python train.py --encoder_moe="top_k" --text_encoder_dropout=0.1 --text_encoder_moe_every=2 --text_encoder_shared_expert=true --momentum=0.95
Rows from block 2 of the text encoder, named by matrix and row number. Rows with one number belong to one neuron. Each number is 128 + 24 x the weight over its row's rms, rounded and kept within 0 to 255. All counts start at 0. Numbers have three digits each. After the name is the row's rms in percent of the matrix's.
# fc1: MLP up (text_encoder.blocks.2.mlp.fc1.weight, 1024x256), inputs 0-85
# fc2: MLP down (text_encoder.blocks.2.mlp.fc2.weight, 256x1024, transposed), outputs 0-85
fc1.707 116:118163160126133126140128124125073165156114113138146128099134122087133079135123099138142120192116179142179187136126107117141143121096063175117116129142128159140152142152157141113143142123111141157123116105131153117151087142122159143140157127178126124114109117
fc2.707 107:125092129125172113141104140108116153147145105129132125143119076109140104121095166137137120147119124090133148161112146139143150115128087108167140126127106103065144072172062130118109169145117091102159071134105139098123122115109158133143134153129072071117135141
fc1.708 090:115152137115133176146074123153136109127090076107099105116123105162124131145121159104148177119078156156121126097149131116138145122159122126077154131096111136136127129122134144143121157112094149115102085135134111116146147116115151111134171166121114160120103146
fc2.708 089:148141135173121167133143118164164099147139117123139134138106101150136105096102134135165116085082124146105117097117124085127135137124182094142117126114082165171118114102126152135153148072153123069090127160129155129124121140117144118137120107131112111124132110
fc1.709 084:146134167138131152142143134150128125122183128127102130138103108155147095104133137154131153135112136096144124112165095130109161141123070146154198113170151148121112134079129121166073175122114104160121125142121137121108101146127114128172152115111115105142130137
fc2.709 082:152105106084106107134087145151139158090158147126122142094118124125171124154142114128111107113143066120102102104088111114104129145106142109164101126147129122112149131102153122107107154109144155119117111138097081130146097135099083132101134099128104076113152168
fc1.710 117:099167120118176113126110165092065120162098148166142151145137141097095185125152096134103159102130077114132146107107123111112103127108112115126125091136177121150106166180136131104146111116126123135111154099096146146153124158093108076139121138165104142142125121
fc2.710 112:136135126128089143130162128154133121148130124125106155105126106110138132143139138117096067100102143179169150123127152161131137051134115106139151106161148115128140086150113100129140091165077101144130078115119147165138159140094175147137132097098130153152117121
fc1.711 083:148130077116165100160170132140142117094130181111147101143097077103134148098131116113116111096107135114134123104074094133118087106117115138148165088147164180121115142096166150086110104137152164116136142151160124118181104170115128154116120127132126124154102122
fc2.711 092:111141129149136107129122081105149159128161142120104091129081155080128118131122160170114167125124106145141132129117157132154145169149129139152111128126142125168085130121150140134104169110065089122090140125124148114151168117121118163136127118139126127121112088
fc1.712 053:147148145100152137113088158124074098163117115105098157114106120120153099122137124125119126154137076105127127117076111115107160142143111110124131104111094134137154171133144080110146135096080130086118137133137103122148112135129164100115089140142161176132124157
fc2.712 067:167143141112126146094128138163144134094117152152124134156108119148094144100133146137098101168136145131132130137111138124160124137108104111127149127171102132078119121135157146093126162144093159115155123148128122098147149151115100126167148108112118094154120105
fc1.713 123:116191120131137122161134128118157082126096125126125132103124114156132153141139146115155113136092142096113129152158137147152113124136132129143157109115108160141151133125131103117115153125168134127121103139119160101125152144116129109169130154117116095103154124
fc2.713 120:096142114107095093119089085132131124097164085089117143146085135133120174163110116095138100125150140124106138120129159189125126149110139133115143121079115093109102106131149086176062118174130162086124139126146138108124142093122110192123105110152131141084119128
fc1.714 078:152160102124153118137177125132131159131142145093130121131157127125121166130132145144161089139147157104111123123132174081176136115117091126151127064117105145096148072125168126157126148085117132155119065117096117116111106088097149158168125107107118132131146103
fc2.714 079:098119119133174110088147106137147147115121127118157142152136135133134123149165125154152146153128140100141136143164177114074154127130130142169115137125151119123098169140161164126120129066140138149151108145122137154129116089139110155089100140167142123143109138
fc1.715 125:169153098098159157151120170115128137115134109103098151122150103144097155096127086147112115086141100153133145093102121134133145159098077145134112117143134157136144113127092142106110126097157152088145119140146121130101159160062126118109127133139112136130135159
fc2.715 114:127150190115094102155106127126120155118092128153096116127112135096153152160081149104134119150085123137100159123126152095148104133139140136149114181124142106102090141138120121139108164139141141089142137159126125185115108136122115103133179136124147125110159121
fc1.716 100:127087166098131152130153133125099095131097131109129102133137089124119152098117130144145159114167130090118121147098117110144118171157122131127140077119168127152132142175110138191169122141151133145127137125121095136087115129171136144127149114107169133164144148
fc2.716 088:174145144073135139110129103108141119162106114135150135144163094093132121125135127107156153109134132149140103134116120122110107109174136112111130142141153181145136132132107090099097129164109169128106132089110147135116098102109133121109153119088129116100125142
fc1.717 078:154096124139120180127147178139124075138136153155091170138133140066143115098166121127066126161095140125149108125136134156136113131111084076120130105078163117130144136106135106088146101119135133136155174162195106132167140162140128104094116102146093101166134134
fc2.717 081:130153113115118148095177160137134135133160107124124093142117124144137122116119159120127183109114176129148157164139126137136114117149100140135160134179128154116149102110137152180089139120154140188139122135145126187087126183117108097117128098083116139144143159
fc1.718 125:148073153140138138137110144088133153135062116095115101082126141108111131123114108115086118128133156109150107142135112129140127087125087119122127124144142154053156123164129118148109091132121117156176132134124118140143149124124152104140132162116161137085151123
fc2.718 109:132103113152142130134150133120144110123113138131144173128168132127113060100092083120158133133176101118180137116125116129125122161117138115139089137113173142089086143124166113158121123106128155136122063119119119146119113087108163073110104120161107152164114098
fc1.719 052:092066122091125122131187169143133124124100134182166144111157151142136155140102112096134119128142136168113098107091130147174157111151132175138139101141173124082154156179114115117138154126061134117165128141073097130138108120150106108139119100122112150125117099
fc2.719 072:131176142121143080142134103120106188129099126141136113154125165126141115139139139135140122141130081157077128144122099110128112121090103174104128094106124141127136131133165163102094144082096112100089143088092103149143121130180153122106117131140116093119133128
fc1.720 123:110133132184148125167120123111131101122163081168098115114135106082137157089098154112124123158100142113104141119135123097147139147125108172147131102110129104099130143112113158148125177104140117128122088137146136148130122120180120122152150121139127140114089135
fc2.720 109:099122114142160120164120122142152137142107148112163128121126166150145156091125100156153144110125143128143135101110126178109099098086157085109118130118114106123162108130085112153145107160152144169136113116160117076118158154115118110125085141125131133131137106
fc1.721 049:181092140130085076126153079144129129130144141148127136093149090158116108133145165159135119074122110124140096145138129116176137128120149108130150141181103104107150155142158106128098169111099126146162109108113148159118126146122098175120106188139129137105181160
fc2.721 067:129114168136105148120132112161116137134134162150102141132110124120084112128111102106151099124094115120087142132145109124126125125177138078139133103117101112130113156143100133128173147156120146143172130133105105073114147100138151127066121143116155133127134125
fc1.722 105:145102098124106123153065108131154128136142133103116110136176161158181130154146145151094133110180153085143143184158111156122068112121153085086129143108116120115097118127139159129118139161104127140098148116104136109126063141154101141149149127105124132141145091
fc2.722 099:113127118131080094101113159126104117152124132119148180154153146120110123137125118153119130112164114094113135108153155119140120104122132134136133116139103107098129128161083109103124101132146115126126129106111124117133115160122141102152067111145143091155120131
fc1.723 145:126059122135119139142156124123119127188103110134168151146144150150163114163139120149174121114135111155125141127129119111111111136115136112113137107072121137118152151130144085128121098163118128179089121161098130131150162163100113108075094188108108146154068205
fc2.723 141:131168149138125119122138124109142103126123095127070103151092123159138165101113163108137098130108147128153124105124117081118136122127139115151122109125114133124143127123141107096136149155143134142153083133103130099137131131104122084121046090094101111147090171
fc1.724 126:132120129123128147139131117084128135136153114144140111139134146156109139149108109136147132119178124149099143105151100150144118182119104108163163087117120142177166134126122123177135118142093102103133094099127134098136114138081101155148091142131095106138102160
fc2.724 129:163136087122146107125106113136153085103125114162110129181058141106117146103111101144091105133135176099158151114142099110130145093104128100115145136075127119138059119171144135119108113138125154138148158098125115157127155152112127124116139103133127102136104135
fc1.725 138:102118180148129151125135120132098078090141128114148091090109108123096144125097149128153132163144159129154162145195134130118125111181092086165133119120158120116116094127110103142146164158118091173149123103095130158146081139154152078172150135137104109112157146
fc2.725 134:145126114127107104093155108066121131074125156156118123149122119156175129090116121128143131127144147132111118114106122134132131126147138135110133151122160113154159110119134106141128119094139122096196106143076130094144132121131151132080111146115160109094133119
fc1.726 066:105100136154149139171133136134122128129103156096103143123169135146079159175165115140114111120157086138137137172079138167122131127118139099140104147149124109144160138099108166096118104150131160137119129094149134148109121129147112117120136137115110101114124127
fc2.726 078:141141140107144160138155117141128122138102118132157125107140085079173087123143130089157086137121141120137147142132125134115140126114129085101088113065171140119104107119108117119154150128106131191144108091123136156125121098117169103173132119176164129102113128
fc1.727 085:078113143099154100104145129137140057143136111124111098133116109135120115132129090165107113091143085136133109129142142144141154139116129129120097098104135180161156149153090094140123135102169157178129151069090155131147128112156051127156162132155131126098155081
fc2.727 087:123113089135125163122130095151153107140136174113119117141149143149160107108147116125161157149135151135094107129141084102121170131129127135121115091107125175103146142106097092085137134099122131142150103128127151112121110119100118145113138157120157099131083109
fc1.728 121:126155125103127097141118103098142104083131149127134135120095140115144118170088109080119137126109116142114128106150144076103131169166132126145141153106137172150101134147103177133095190117116133130086096117115084160192119145134112133135134134073122110118150166
fc2.728 105:062120107165098127118148149153126133097111110143174127115118135124150131142148141134137137124118137147097109120107151143132091106115086177144146139132084143154118142122115110143163148168109142141134122125112112101120118082159158154098093142088127125086151103
fc1.729 121:147153120135133129087144110167158145105134128087089164137148154092116129167125129118091093120151101121103100107110065069133100106147154125111156101111165128184106119107144132147142118158149135158147148152100109120149131131122083166136165088119152135158066113
fc2.729 124:133140124146114105122138138081128121139123116129138128156156156111129137125123155106145148135114111152160119121166126120106085146107096179140122158137141163094144117161122127128142090149115104184092151126120168087141155154089140101114126133118144148165121097
fc1.730 141:183122093105113127134128152084090125119133115082174149153138128112096120146120127135127145145108139100144162124132112165145162156153100103176135145100105103096161148146107113098116126132166119121157139143084140167115106143118172123149142117139152132091111117
fc2.730 140:108131144107127082143124122132142170077126125114164173138153136105086133120166146119134137125147140148090103151196085111161123169093128191079072104122115113116170115154112112128145135124176078130129146122124096123124169156155179154100110148142103165152159115
fc1.731 068:109100148108102167139114129151099085150130166170125141133171137135127125144147106151114102149160107128131095154190122074135134143137161126090140078135170132105130149172109124142105094135135125128102085138133149128096116125118080128153119170142115095140127146
fc2.731 084:097115128103132102104100086164169177141094119131124122145172123105136146165133108084091145127105102181126163121179144142113135142109108109062140078129138158109136149127144127106139139121110152142154142121119100087150171122095130121117080135109146122138132135
fc1.732 123:146164142154118138122155158087166093143144094077123142104153107074122094095136141098139128162153139162109123103154105111103143111129172106085114132115142128129083088146128123147129111129166118137150117130159137086148141112120099214147148132134168121198089164
fc2.732 099:153155094152104133094139150181165139121137140118146111134106104183159115124139114108130119138107106125088120110100108117090104108088159096149096175148160140153134110148107136128113165151087144101170170135134103126103138133129160151095131128117121172131127109
fc1.733 077:081146112116133114119093121114118114160141128134147090124129111137106127118119127106120072140115148090107137097144091144165173109134125137149143126123119160127133135136118066136120154149139136102124110127107126116140117127134156123142115132177145110102108130
fc2.733 081:108170131100123097128092141106127170164130120127142115052170134132154177132093144112190132148109119116133172153087138106134126129172150140153165125187135104149136131105089122148114117136112150096114118145110109112119130101131122163122138079104105122135129085
fc1.734 148:120145153106110097113132129072105102135142133129143136104096092120150067150115170147124150145136135129175166108148119129151139119117098142126124118137142150131146120116103156143128141103098095123134125164151163131115154130185121131147166114149117142134117147
fc2.734 138:132110165121108104123104137108095125113164130109100135138104084174133085082088124129109153131104145119123145154149117135137140094141091125118086123129100161144152153126171110143114152132096185145078097159100096088122127111144136124132120125134181090104134145
fc1.735 111:090091129130159145163164125118183164138127171089151138133164127127138123134126172155138087123134126088164130182132157142144138125103129079110106128150125127196130112135105142122123129138070138140133110137154115130107126111122110122131115147181139166147148099
fc2.735 101:148116146164125104102144160154161136105094117135124157129175128143134129086109141123082121111137108123113132187132133090128137131121161081114118153170101123124143117148153171139139106152159096119140121157109090160065136114137156101120183131120110185128135130
fc1.736 067:131131103100100140123167120102135162123104165130098147145138128151135163077105112110106097097135121044125131123118139159147118134122084147163154149114142129138132140109102178097114111156139134091135134115148112124124110128126092172146138149095108134164120149
fc2.736 078:152082152082151110131147107147172125122089172154092117108125148080144140124108118141131104163112148074145114129141187101126149150149118138130139105117128102151090151182100117102110174131114115128137130100116113142128162131114118128129114150141141141129120100
fc1.737 105:110124094135143129151101134164108098165131102175129092147121175098122143136075160132190139121142106129117150102129109140092097106134109123104137120110157123169140065149135130155158147086092136145099105097114143159147107121118134131129120132136106111117153129
fc2.737 094:129104130145102109103148111168110141126101157096111198143151156128151156131127127074146155131154130159138124157135125132126146137133128134155095162144114139097134127122105129114116151150101090120117136127159165152154110114097117121114132147108151145109162163
fc1.738 069:121084143123118192124091150097163088148123127131141151122119072117134123128119112122116137130110155140137152147132144098148143119086154115152122153117086132117129138131122132107125130103111152147150158150108119131115070197136121095200109148169126069111065076
fc2.738 080:140144097148094118133123121110111079137147128102151143133110115155128148104158082153130121113136112152119165134112115163080102107129124072116137152074109087101152115142145135088141122187138145133160168111125142187116147135176128137152131144118091127151169147
fc1.739 105:096057138128095101186083153105082113101124115159153099153151122159158111144122077093120117145104173098109115137129112104114102152146137147095118155139127112132142114152147148137158153176116156135159130129149113131155144119132127143131134143113111160160129110
fc2.739 092:093076125146155183116117131175157132134140163125104131147099134104103140127148132184142144114141118129167122081118113123120114088089094106125144118083152077127135116095185149165135094140136187108147095140099115124130126098138148171149157137132115113123123078
fc1.740 077:161156118111126121141122111125164135113131090091116128112150168121062115160116115144133121099139142113116144089128166101120194137132143082089114153114142129112107173176131184140096130114122120152132146126144157095131126112156099113163106124125142109130129099
fc2.740 078:150172154099137136134135120113114096116154113130108109132093114098110148145118139118154137101148096120143148118164148115172106163148121144089169096151154120112125151140162119101116112124139135089141084142150130153163098147137146146131135194142133079139130103
fc1.741 036:158107107136109156123094121121096142103107203161144137136142127117114124135135126101102098113132095110121121157104120131081165134160112155144139103083103127150160138140060130066143121122134130077147101137142103103131072167116128121147106130129121109140136133
fc2.741 062:128152131130118107186132147109135150183120075117100096149104132130160164110111137119132130142125135120123116141139127110156094152123148119114150126149166128096121128138156115122122147144100075143109151126112131151121091126160105144101168124081120143162075122
fc1.742 142:141144139093110130141123137132197100160083106127156166094118128156129123101099157145106162135094137160126129110157093121127084154171158119118133158125158142093144130157085126125082137167116138147176088110118114135135122142102125163093141151108135112133144105
fc2.742 144:178164108137135145115088140180087118118119175086131116119102093151158171126177120147086159095097089130131158148096129123104100166131122131139141134116114124104115130138136101141105103132128153125143105102127137117037144137134153099171097125131130120093137138
fc1.743 139:167132177156167093173126180154118110130197129153138178134129107159107136145144137091127093173126128161145174108106142121135137110151131119140150120140122102160186191081148139116101154138112132116139092124132142126086120145126170126087148118140153109141106112
fc2.743 131:124148130140112127124155120148124147096087133124158168117092123149122112127160144158163132136172106146102133125129162161110135126077113141110131118130141129141162153085130166139111070103094108142144129105171133128147148118130096104155102156093112165127115104
fc1.744 122:145120090065119119171128141122123107135116130137110118154124111106129135170161104090144164110158095124170129095104142110103116117161102102105164105109155100129114108143117113153125153159137108099171117133128105109167143095117148157136148103158124133150124131
fc2.744 115:098150095144106097127109098129102114090131145113122117125132156117133133145145098151154158109127174114079140156141132150147148157149167119139133142111152127191147161127157129119128104125119099132137129096124136083164108126134078090109123207111152144138147134
fc1.745 112:129119111157117138136116139105102107156120138122152112146113127160092140163076134111142118120142153158120128134096180141162114117096158111188151132129157160104100104113092109135116109148100144145109160094123113120133141108143150137142136128128115146088156131
fc2.745 101:170167127134129134143121108140131126164142152093181140139137107120110124088120141120127176116180106144138132147129101142141166089108133096108075133154149130132103096121117127127122105071134110174125135147160169092156092118101139100098119098155167121109101095
fc1.746 071:145112143083161105129139116098120141131097115113181131113139134121124126113114127126141118137119079155069085115112131147151104106172096124087153138130143134117103126138157166130159160100198152092130096126117132156147145132126114127172153164135136151100095103
fc2.746 079:157119122130098152129132139113071144141107138138139122171111136147118163165132133118175139113101142115133114137101103193124126115126090128117156117114106153127149097148132085085099156170136131072133150118166112135116138135138143139104108147127137085134113127
fc1.747 046:138095118171135112083140161089136129147110115131158104132108138123110143152102121161124127102133112139131164126099109114169125112150155059160104121068144151160134110154145131083105165114161109124154094149149129152109164127138086129153139143128123079097093111
fc2.747 065:133136131149106128099164141126118124145063143107120154153143127136117141119136113113116154106133124126132105107121121134158086176131129180133126083160169142091170112136123105143075109109163161096093161131105087118138139133114127122141148099151131124117101122
fc1.748 098:125147144123121156118166146113120138131151112119131149111100110178120185136146143124117117131101112098127129114111112154137093132147105093137169100138183146130166128110188138092085132105092116161144145100154160166121119144111113150157167128068122076099125126
fc2.748 087:135147148136149107105124135120092114168143118118159130107123113136148163149095153121129100151129142155171041119145151129115123132117124163134115156095130138138137161132080123151125118095140162202118135150098150151125126144134132121139099141111152112092108132
fc1.749 109:126104169076156145118112155110083156132157149161100126148061121156149119112128129107145105099111102159122122128165139146162149113125124147077117131134133144135143097136161088090162049132147144140118137131131152128145110160139114113125135150098110151113105145
fc2.749 118:154080135110072130103133087133171135148106148092114093102116138140157155137118167139124126169094141137110120103132193146082121124129167152120127129121169123115109161120119148107072132134131113119125146119131132051132126182126111129135121133117139167170090157
fc1.750 050:119096119120130165105145123139140148143147138128108131133138144137150134111116107149099159170131177172165113138113141131126136144107106120083130127115160067120119115139173134113133136128115143128150075099148169127172122108120153139111131129105116115135158159
fc2.750 066:134140149111137103168129124103119163125083105127137142101123114102115136123081152148114094069101142140138114135104133160136074183108101135160118141124138186094117137160135143110131125134109144102109181121134144122155116094161128107138169131116116127124159094
fc1.751 091:134133140108120158116151058132130067147152145137156135151128154144111111160122146158168150120146113127166139137082155131089120124125148141125143131095107089139131114143158087144136131115136125135137133151094122129120137093151157109102102116151136090062088139
fc2.751 096:133157150145138135129089090156134119166191153147126101101106156111110142143122201175060113129131117112118143124132088126159133117149149132112138158118139147155135135117136105089144140127099131083108086162137140100112128111137076109131137137120158104140139145
fc1.752 090:161136139125163178095155128103143134125132104135131114110130164098099140130123154140136116144169140164160138114101157140122130141089098129117124144069122126151085100181139166152146096131081133117151132136122129118137139119123143123175157139107170121135130145
fc2.752 088:129156104135157139113124172102116131123144124159155095117125126116128111105140101153115138145133116111123121107076127176120123145139141125101143146146122085109123121154121137133120079096104101125099153097130115115134117099116117119153146111170109099159142188
fc1.753 037:138158122157159141158116139143118106129133147127111120125144115151112121120153126180139077085116132140127117113129199123107158142118081074139101111130120171117169115178169109129127113168139117158104086084128153118147159155107139178144117128117147133130153120
fc2.753 063:125131116147094129127115166122130148094087193137117123116159125140118129106058114137159118115184076112094112130123113140142122089145127125138172126151165116165108139114108146110119156129127085108085183170123098142169156156135135136160138109103134125105117146
fc1.754 128:126120101118147176141105118115132139137126114170114166087191108123112102141126182123100106120081126119181141149098139117117118118111137102133146108128079135127162150098144142108142142119145134107115125143142114115114098109111155110120146127124148142138145147
fc2.754 131:134106108149136099129111144120145112162125107169149105143136152149123131103160169184144132123100194128146089111084140095097125193154120110131106157129157116121160112126135208151117116082143141119130132106127137093109114147102114110171110136136132125109149139
fc1.755 070:126124066174097110157092156135132086176151117162167136147127154114126115127119101103128114084084134132130171152110163134134109117167109134133150109097088157143139151129128115113123138122145133131140088120122132125141080105174140123106111101114132086145104130
fc2.755 071:146131160082139091163122129136115127140139088122120103167106127115137136123088121142141135136112090112152091146139145199131112074169112159147114118142144092110174139117125147120119123139099123080122102119126120103135124124113139163121155148173130160128161120
fc1.756 100:081127137116144116170145151124081047103105134142139144147161116148096114129134086114138129117126142181141096101109136107171125146174079129181126123145104148143121101125080126155138148154107126126152140153138127117104114118158149125148136137067124128148099118
fc2.756 100:118128116106097121149083165125083112097128116099115124097140113141117128118135101108150150105128091151139141173163141184169178152131092140179101154151116138122097136122108096143150110146125104124098112141142135115140096142128128180183113143150118107139131159
fc1.757 094:119121145115117090105133118128126139135119112130129111088163098098168140089149167126123145130125089127115100142166134111082118135123134169147144144143117075116141161129137139145129124123118159109158088132108138130109138135141129138139106172131151137120121099
fc2.757 095:064069154160092127136123155167122113119112113119103119122091154090118128126161158162124133130130110151169134142122119169118102133083104137139152111149135165119100134115136116113121171140114151143114098108124177134173134128119151115124149116127123153106113118
fc1.758 076:114158138173114150103098144123157140142091131134086145141102126132147070150132162158128105130100138134130113179147172098093168141119112106082170081128111182104176157134128125149141133083133102140139093118135112142109141134108129128107149138077120148115134131
fc2.758 079:159116138180127150149116149182146129133125152134125118145157162161119159106112134136146088151109133135139130161138120116129134124129156091129132125101172134111091122140152114119142161138116149130124155130103101120126175129183137121120111146099127158099099142
fc1.759 083:072149179146172131080131140086150109116131140159100162129113105106109134102154126086120121100067141134140173136106120123173141131107105121106109161131123112095108176132099161147124137136129148109148132123119122119142186133123094152119126116144176124115158140
fc2.759 089:108079153118101106128123080130127122132130146151159126093206138099132098145114125122084129131168104101139128149133091106097144157111114120124116095094167114141181104113123169107103133142115139168113114115135123142125164097079142113151109103130112168090107145
fc1.760 080:120070123148135121154120127133076125141106163122140096140192092161143144099133120156109072112101131140130144136162174085141114102104147146147127122117139131131147070143115125147142130156136127111160131154115096131128087091131134084107138138085101121125129112
fc2.760 087:103113115063079120127122151087140149131131111126140138142143101154094099147108125100188130158112105127159179179160112117157137132122103119111121117150171137155142123130151145116164131122117105141094167100131184136137101118096093107160101103169146142120108095
fc1.761 043:120112135095101093141135175084143175127091137151144102119150131112112156163124130121142170078130090091141116094117157149116129107151127159113153157137148130069096106167127112114132129129148118171161153105130134158137120104106165117131118120122178092131161152
fc2.761 057:141108128146138107198086111122125140135055146159125118082145080133140100134145101129157120114119106160133123125135155135148142134131092131095145106124138136157140164084134127138193133134142172130154119100158128132141137127194144174125183089164103140098099038
fc1.762 111:141152158122103102133134120178161132132121119135103137145152127147158135140132191121116105179147151092150162148106156107059128130133122084129182077111143142138093116131134166137123120140161143137148137096085180157133139147071117130142115127139131153109139120
fc2.762 106:148133157119122149132147121127127148166147161144083096143130134123077147122156165130097145145097122150094157124161157114131138096117161125149107095120130097153161137134105118112129140159140110129161099106099099120132124086176109181176086113172147102108076159
fc1.763 108:109160150118117089126123165149176123136134146111152194110141113121155172135129109125119145135169155110100152151166118129120149099155133181152121090137119147110113128176116121136134127131125179068101126103154098133142105145159102119157128164097148120140124138
fc2.763 101:107096138105127151152114143143134111155121145149095165084138123150149105140160102147166116095091132139112178138138102103143116128129140119150149110174116146119144150134132119116079139099078120140099134167090091059141126102163122144123122159157132128130132128
fc1.764 124:109112161138133156141146097118126105155180131107127155143117125119146127148084086140114129134134124149136161121168146081132125087132139095142153095118148112097120123104154123141139105130146113113104155131165180087142103127114122167152117121119092094119135144
fc2.764 117:170095165160113112103133105089127067108162085130086100087167053120163129142138122177139158065142140127118149160107113147168129136116184123123121115172115134141159149153148189132159104123132110128141096121157110110206159142123175123125143135129154138152144122
fc1.765 050:133138123126122165148116124131098090157109133100162125139111120119129142181106149150085132106118086097128124114158130133107128099150155056101133160118152136118122118169120158141121136106152104136128148128092087150123113136114132138117084141129170086111127136
fc2.765 071:094103144124158100085137139137154101168118117147108122143110143077086101117118132122108155119075124121113142144196130130102156104148122172130087133151148102155134118160126142150101140129116150104150110108101154132120126130138125096089141149162100125171117103
fc1.766 144:098120140150095137129103143111103109130164180151118124141132083085167075150164131163142134118105117096111125134161118162142095146121104137118138140138121114165129148123116105134134136153098095134129100130156179138096114141124157140137131127147138079135064158
fc2.766 135:150134152143146133138159136118131173118139144151078144128143154146121127183107128157133105163143145103114142125090057140088108117111145148137119125126098085127155115102106079157168124157130137109149142123139093162085085162079136141109170083148095147156138151
fc1.767 074:137110129121130095104157139131077115146150142104124137117105130090173133130120175134124130109128167163188095102154168093137115114133100114179131125154137152115179115128130092124117124123121144152135142126128133116126131128137147173119120150126113132139118130
fc2.767 080:109137148151141076133126073096150114142141120113151115112120084111126148159116132130134089160099084139123107113126117112143139112107161126182107123099132133140112109120118082120124133134090168147136158116116113127120160126171119117146106166106160136139128137
fc1.768 123:127128136125148132152156072135131102094120120101143147147177099113124117161140111113109098089142141095104146134128142119136065140099146100157126124136165145110124128132148101153129143142148117146115081116150132131107100142117129145084119090112098142152133146
fc2.768 110:121110129098152115134137110145125122111142158110122135122166145143110128095126124092114155135128147125094139120115128142136144115133073136119090127122120110144078115134105125095150094132121148109143164119128167123148067141155150151142143130095145161093150095
fc1.769 076:154090063128122122119138107153129141104123148150095135147183123115149111146132149110101148155110133112128134113164101099152137094145112147118105093111142145161149134118132132104121156141164146176120170122153154125088115116120125140140121158128100150114126099
fc2.769 079:106139132135122145121105128116118074145141095104115147157130136096134133146156108176154143176128129143128099143127149148151184148174121081117125110106127088102173111163144095109110101107151160109093108128147169126117106126165125145164196145125134143141111107
fc1.770 093:167109101095133163156113159134100142145144142125096114143118091138123098112157107143147125128112123154103093125154141097093111124111102093147128142097104096128144128188131120104152155091110134138137131138122090091120139164169135099123090125133102149116127109
fc2.770 087:150105182098157152126143128153146132126088114145179154092119145117118131131089109122151128111098088176073147150169104128129145153163121154124127110113120158118146119138106086113088124148165138117099158144128114166090156165138138099153153117138131162149142133
fc1.771 128:129138123128141151134115120138099120147091163148125109138099160148144153099087124139171143103137145108198120114128177125153097126160116136132097103150111136104131165114114183116100118139155131109121082164125164129153141164140159157136102112140141133112106131
fc2.771 125:112143123119127120105133118126137132099137110132096147134161127180138107122130140109084130180103106127142096118082119135122151161096145184089086166131089112139132136157146126153109142154141096149165163126171146108149080142113153121114158125136141120155179107
fc1.772 100:119162126144149119144158119129095125091141127152166115124154167123108115185116149132083077114114103075108174127104114142151118138117119137138135126092079153157117136135124120119129139144128164095117137118142136107143154165134137102127131151132081130150069126
fc2.772 104:098134116118138104139115104084113122156121089158100139107138123160087129139122148117096157110121152167115106147141183111126147127150098158127119088152123133111125135163151119111101127111112139102154117120084152168106139153123155096147175129134116156124173124
fc1.773 044:172129153108138108143200124153108132122127117180111119163101121143102138131099141122103117106130158148137128102150108124106113121107121092153134113135180144142110149138095122081118152127131131141109143133065147113128112107132136123084159147127137122130097158
fc2.773 067:125121127148122146157094098144089144181136120141121144117130118126154112189176130105115155099107114108152170104119145096106136146083067145132072178126098145105111153147094145135123117105093150150123124126117131102164132110098142170178102178109129141160153127
fc1.774 096:145148139120102176114132135106092145131179152115181106115104141128148114136102134075104131115180158137138121121141125141124140082134132109099169176133127127138157115120096121139140148138113118126149158116154144141116105136142133130117158088157149118095112123
fc2.774 093:129123141135124135106115149103086132143148101121160104146127180156146106115126157065118138119126122175152152144135101126127123136160120116108152151136111150125069152119113109128184170070104119136126130143186125138131134094172128118133193105116136122155104105
fc1.775 127:119132118169096097124124117124139148115121101118126169129127171156107114128120166120160136174101160129128090141132134104128178114103086149132120100151145071130139075117112115160087107138124114178153073111140084144111105135146124144182107106105136144132139115
fc2.775 116:138100147109123157149171152136112106085115126108159109082124182150102090120113121124114123107126170143147182123079141188100123105113145103116116106108139134095119108094106120106149118128138113090134121111160165123108121118107185142159148153164107088157118155
fc1.776 119:106074138127131128137194159156113136157136113090077125123113123139130114128128149106122117155119099117165151117137074102137111108163109071164117125113162124172113102107139072126121147161105080125153156102123150128153139143124136099142107130148111142154125153
fc2.776 129:111100145121124086138126101118123162130115123102138138115130167132153107133185112138083161099132153114121168125168130099117087124143116148109101143187171105134166144125103154123129124136139119118137130160150173114107144102112149086122119152163146158153128133
fc1.777 039:140145140130136154153103089173107151135117130135163123149104123128126130128102105151100133156114117141137148111126102163161161127100111134130136127110138130161123134137106124163086112100112110110128105142144143154125130149101107122124092085121144115123155140
fc2.777 061:124131097114148139157152164075149129092146079116118128118105110086100156139152138121127149113108123119114123096168145112148134127188146128166164162108147088130166150093168137116130180121068139115128123096130137099126121126128133173173152187104127139141128125
fc1.778 118:136154105128127125175092127076147150137168118122153127142166150126136103144106135111132109153136100160151129126093087104127139137133111147087104095129141107117117185139084141107088168162100103127116133088108167170142181146142132155141126142147139094173120121
fc2.778 123:136169126147113130126153114191140125102076131147106129144130169122118112091138139157110118116164121131149129114191124167126132158112116160120140130093163131116103114116090152110148130099060113119170156132092103132148087128094128117116120146126129137178080135
fc1.779 121:105118112104097164115169189071100157124098121151137178107155126121160094142125112121134128194121139085121149116159100119137176109108165173142082126125130125109121107102126078126122132115134097114116141134112127133108129133144092119194114179160162124171119159
fc2.779 116:110138146106129091131130129157116143154123109126114081135157101128132143099144181147124097132123131108142104134149083125151096129171200140121101114147120128099105147117120164143148129129126139104123149125159145124126138108109146104127133071153096100159077125
fc1.780 102:141119139115135122145159131117195166095138131155115120130151104101149101132146103123133096112121115139115085156140119127129104130061089164123152111096144131148134110093147174108090124142156129130090131115132121127090096148144139104126143128132132140105083180
fc2.780 100:132149140112138112164145148143124165105143108140122127101127116137164127159067156109133122121133107116134147090141169114155126183106100098128167134087091148135137131143092130093093113127139138174126134125116138154154124157152165130138089106082116101104147159
fc1.781 128:117126122086128146122151110119072144118104129115123139126113111133146133160130086147132199148115139177197126115150126146136110067113082108125148102096124132112120134087125145148191159137123125126147152169142099089101149149123127095121082153128145160133153121
fc2.781 119:093139128125145139154112104157140106099135113148127104137136102116115119129110122097106137177124115125104143112133090112116156140161157144160133122163137134138143121122157121092122112154111168140125083117134116102136125099092142093110120170083140110134143180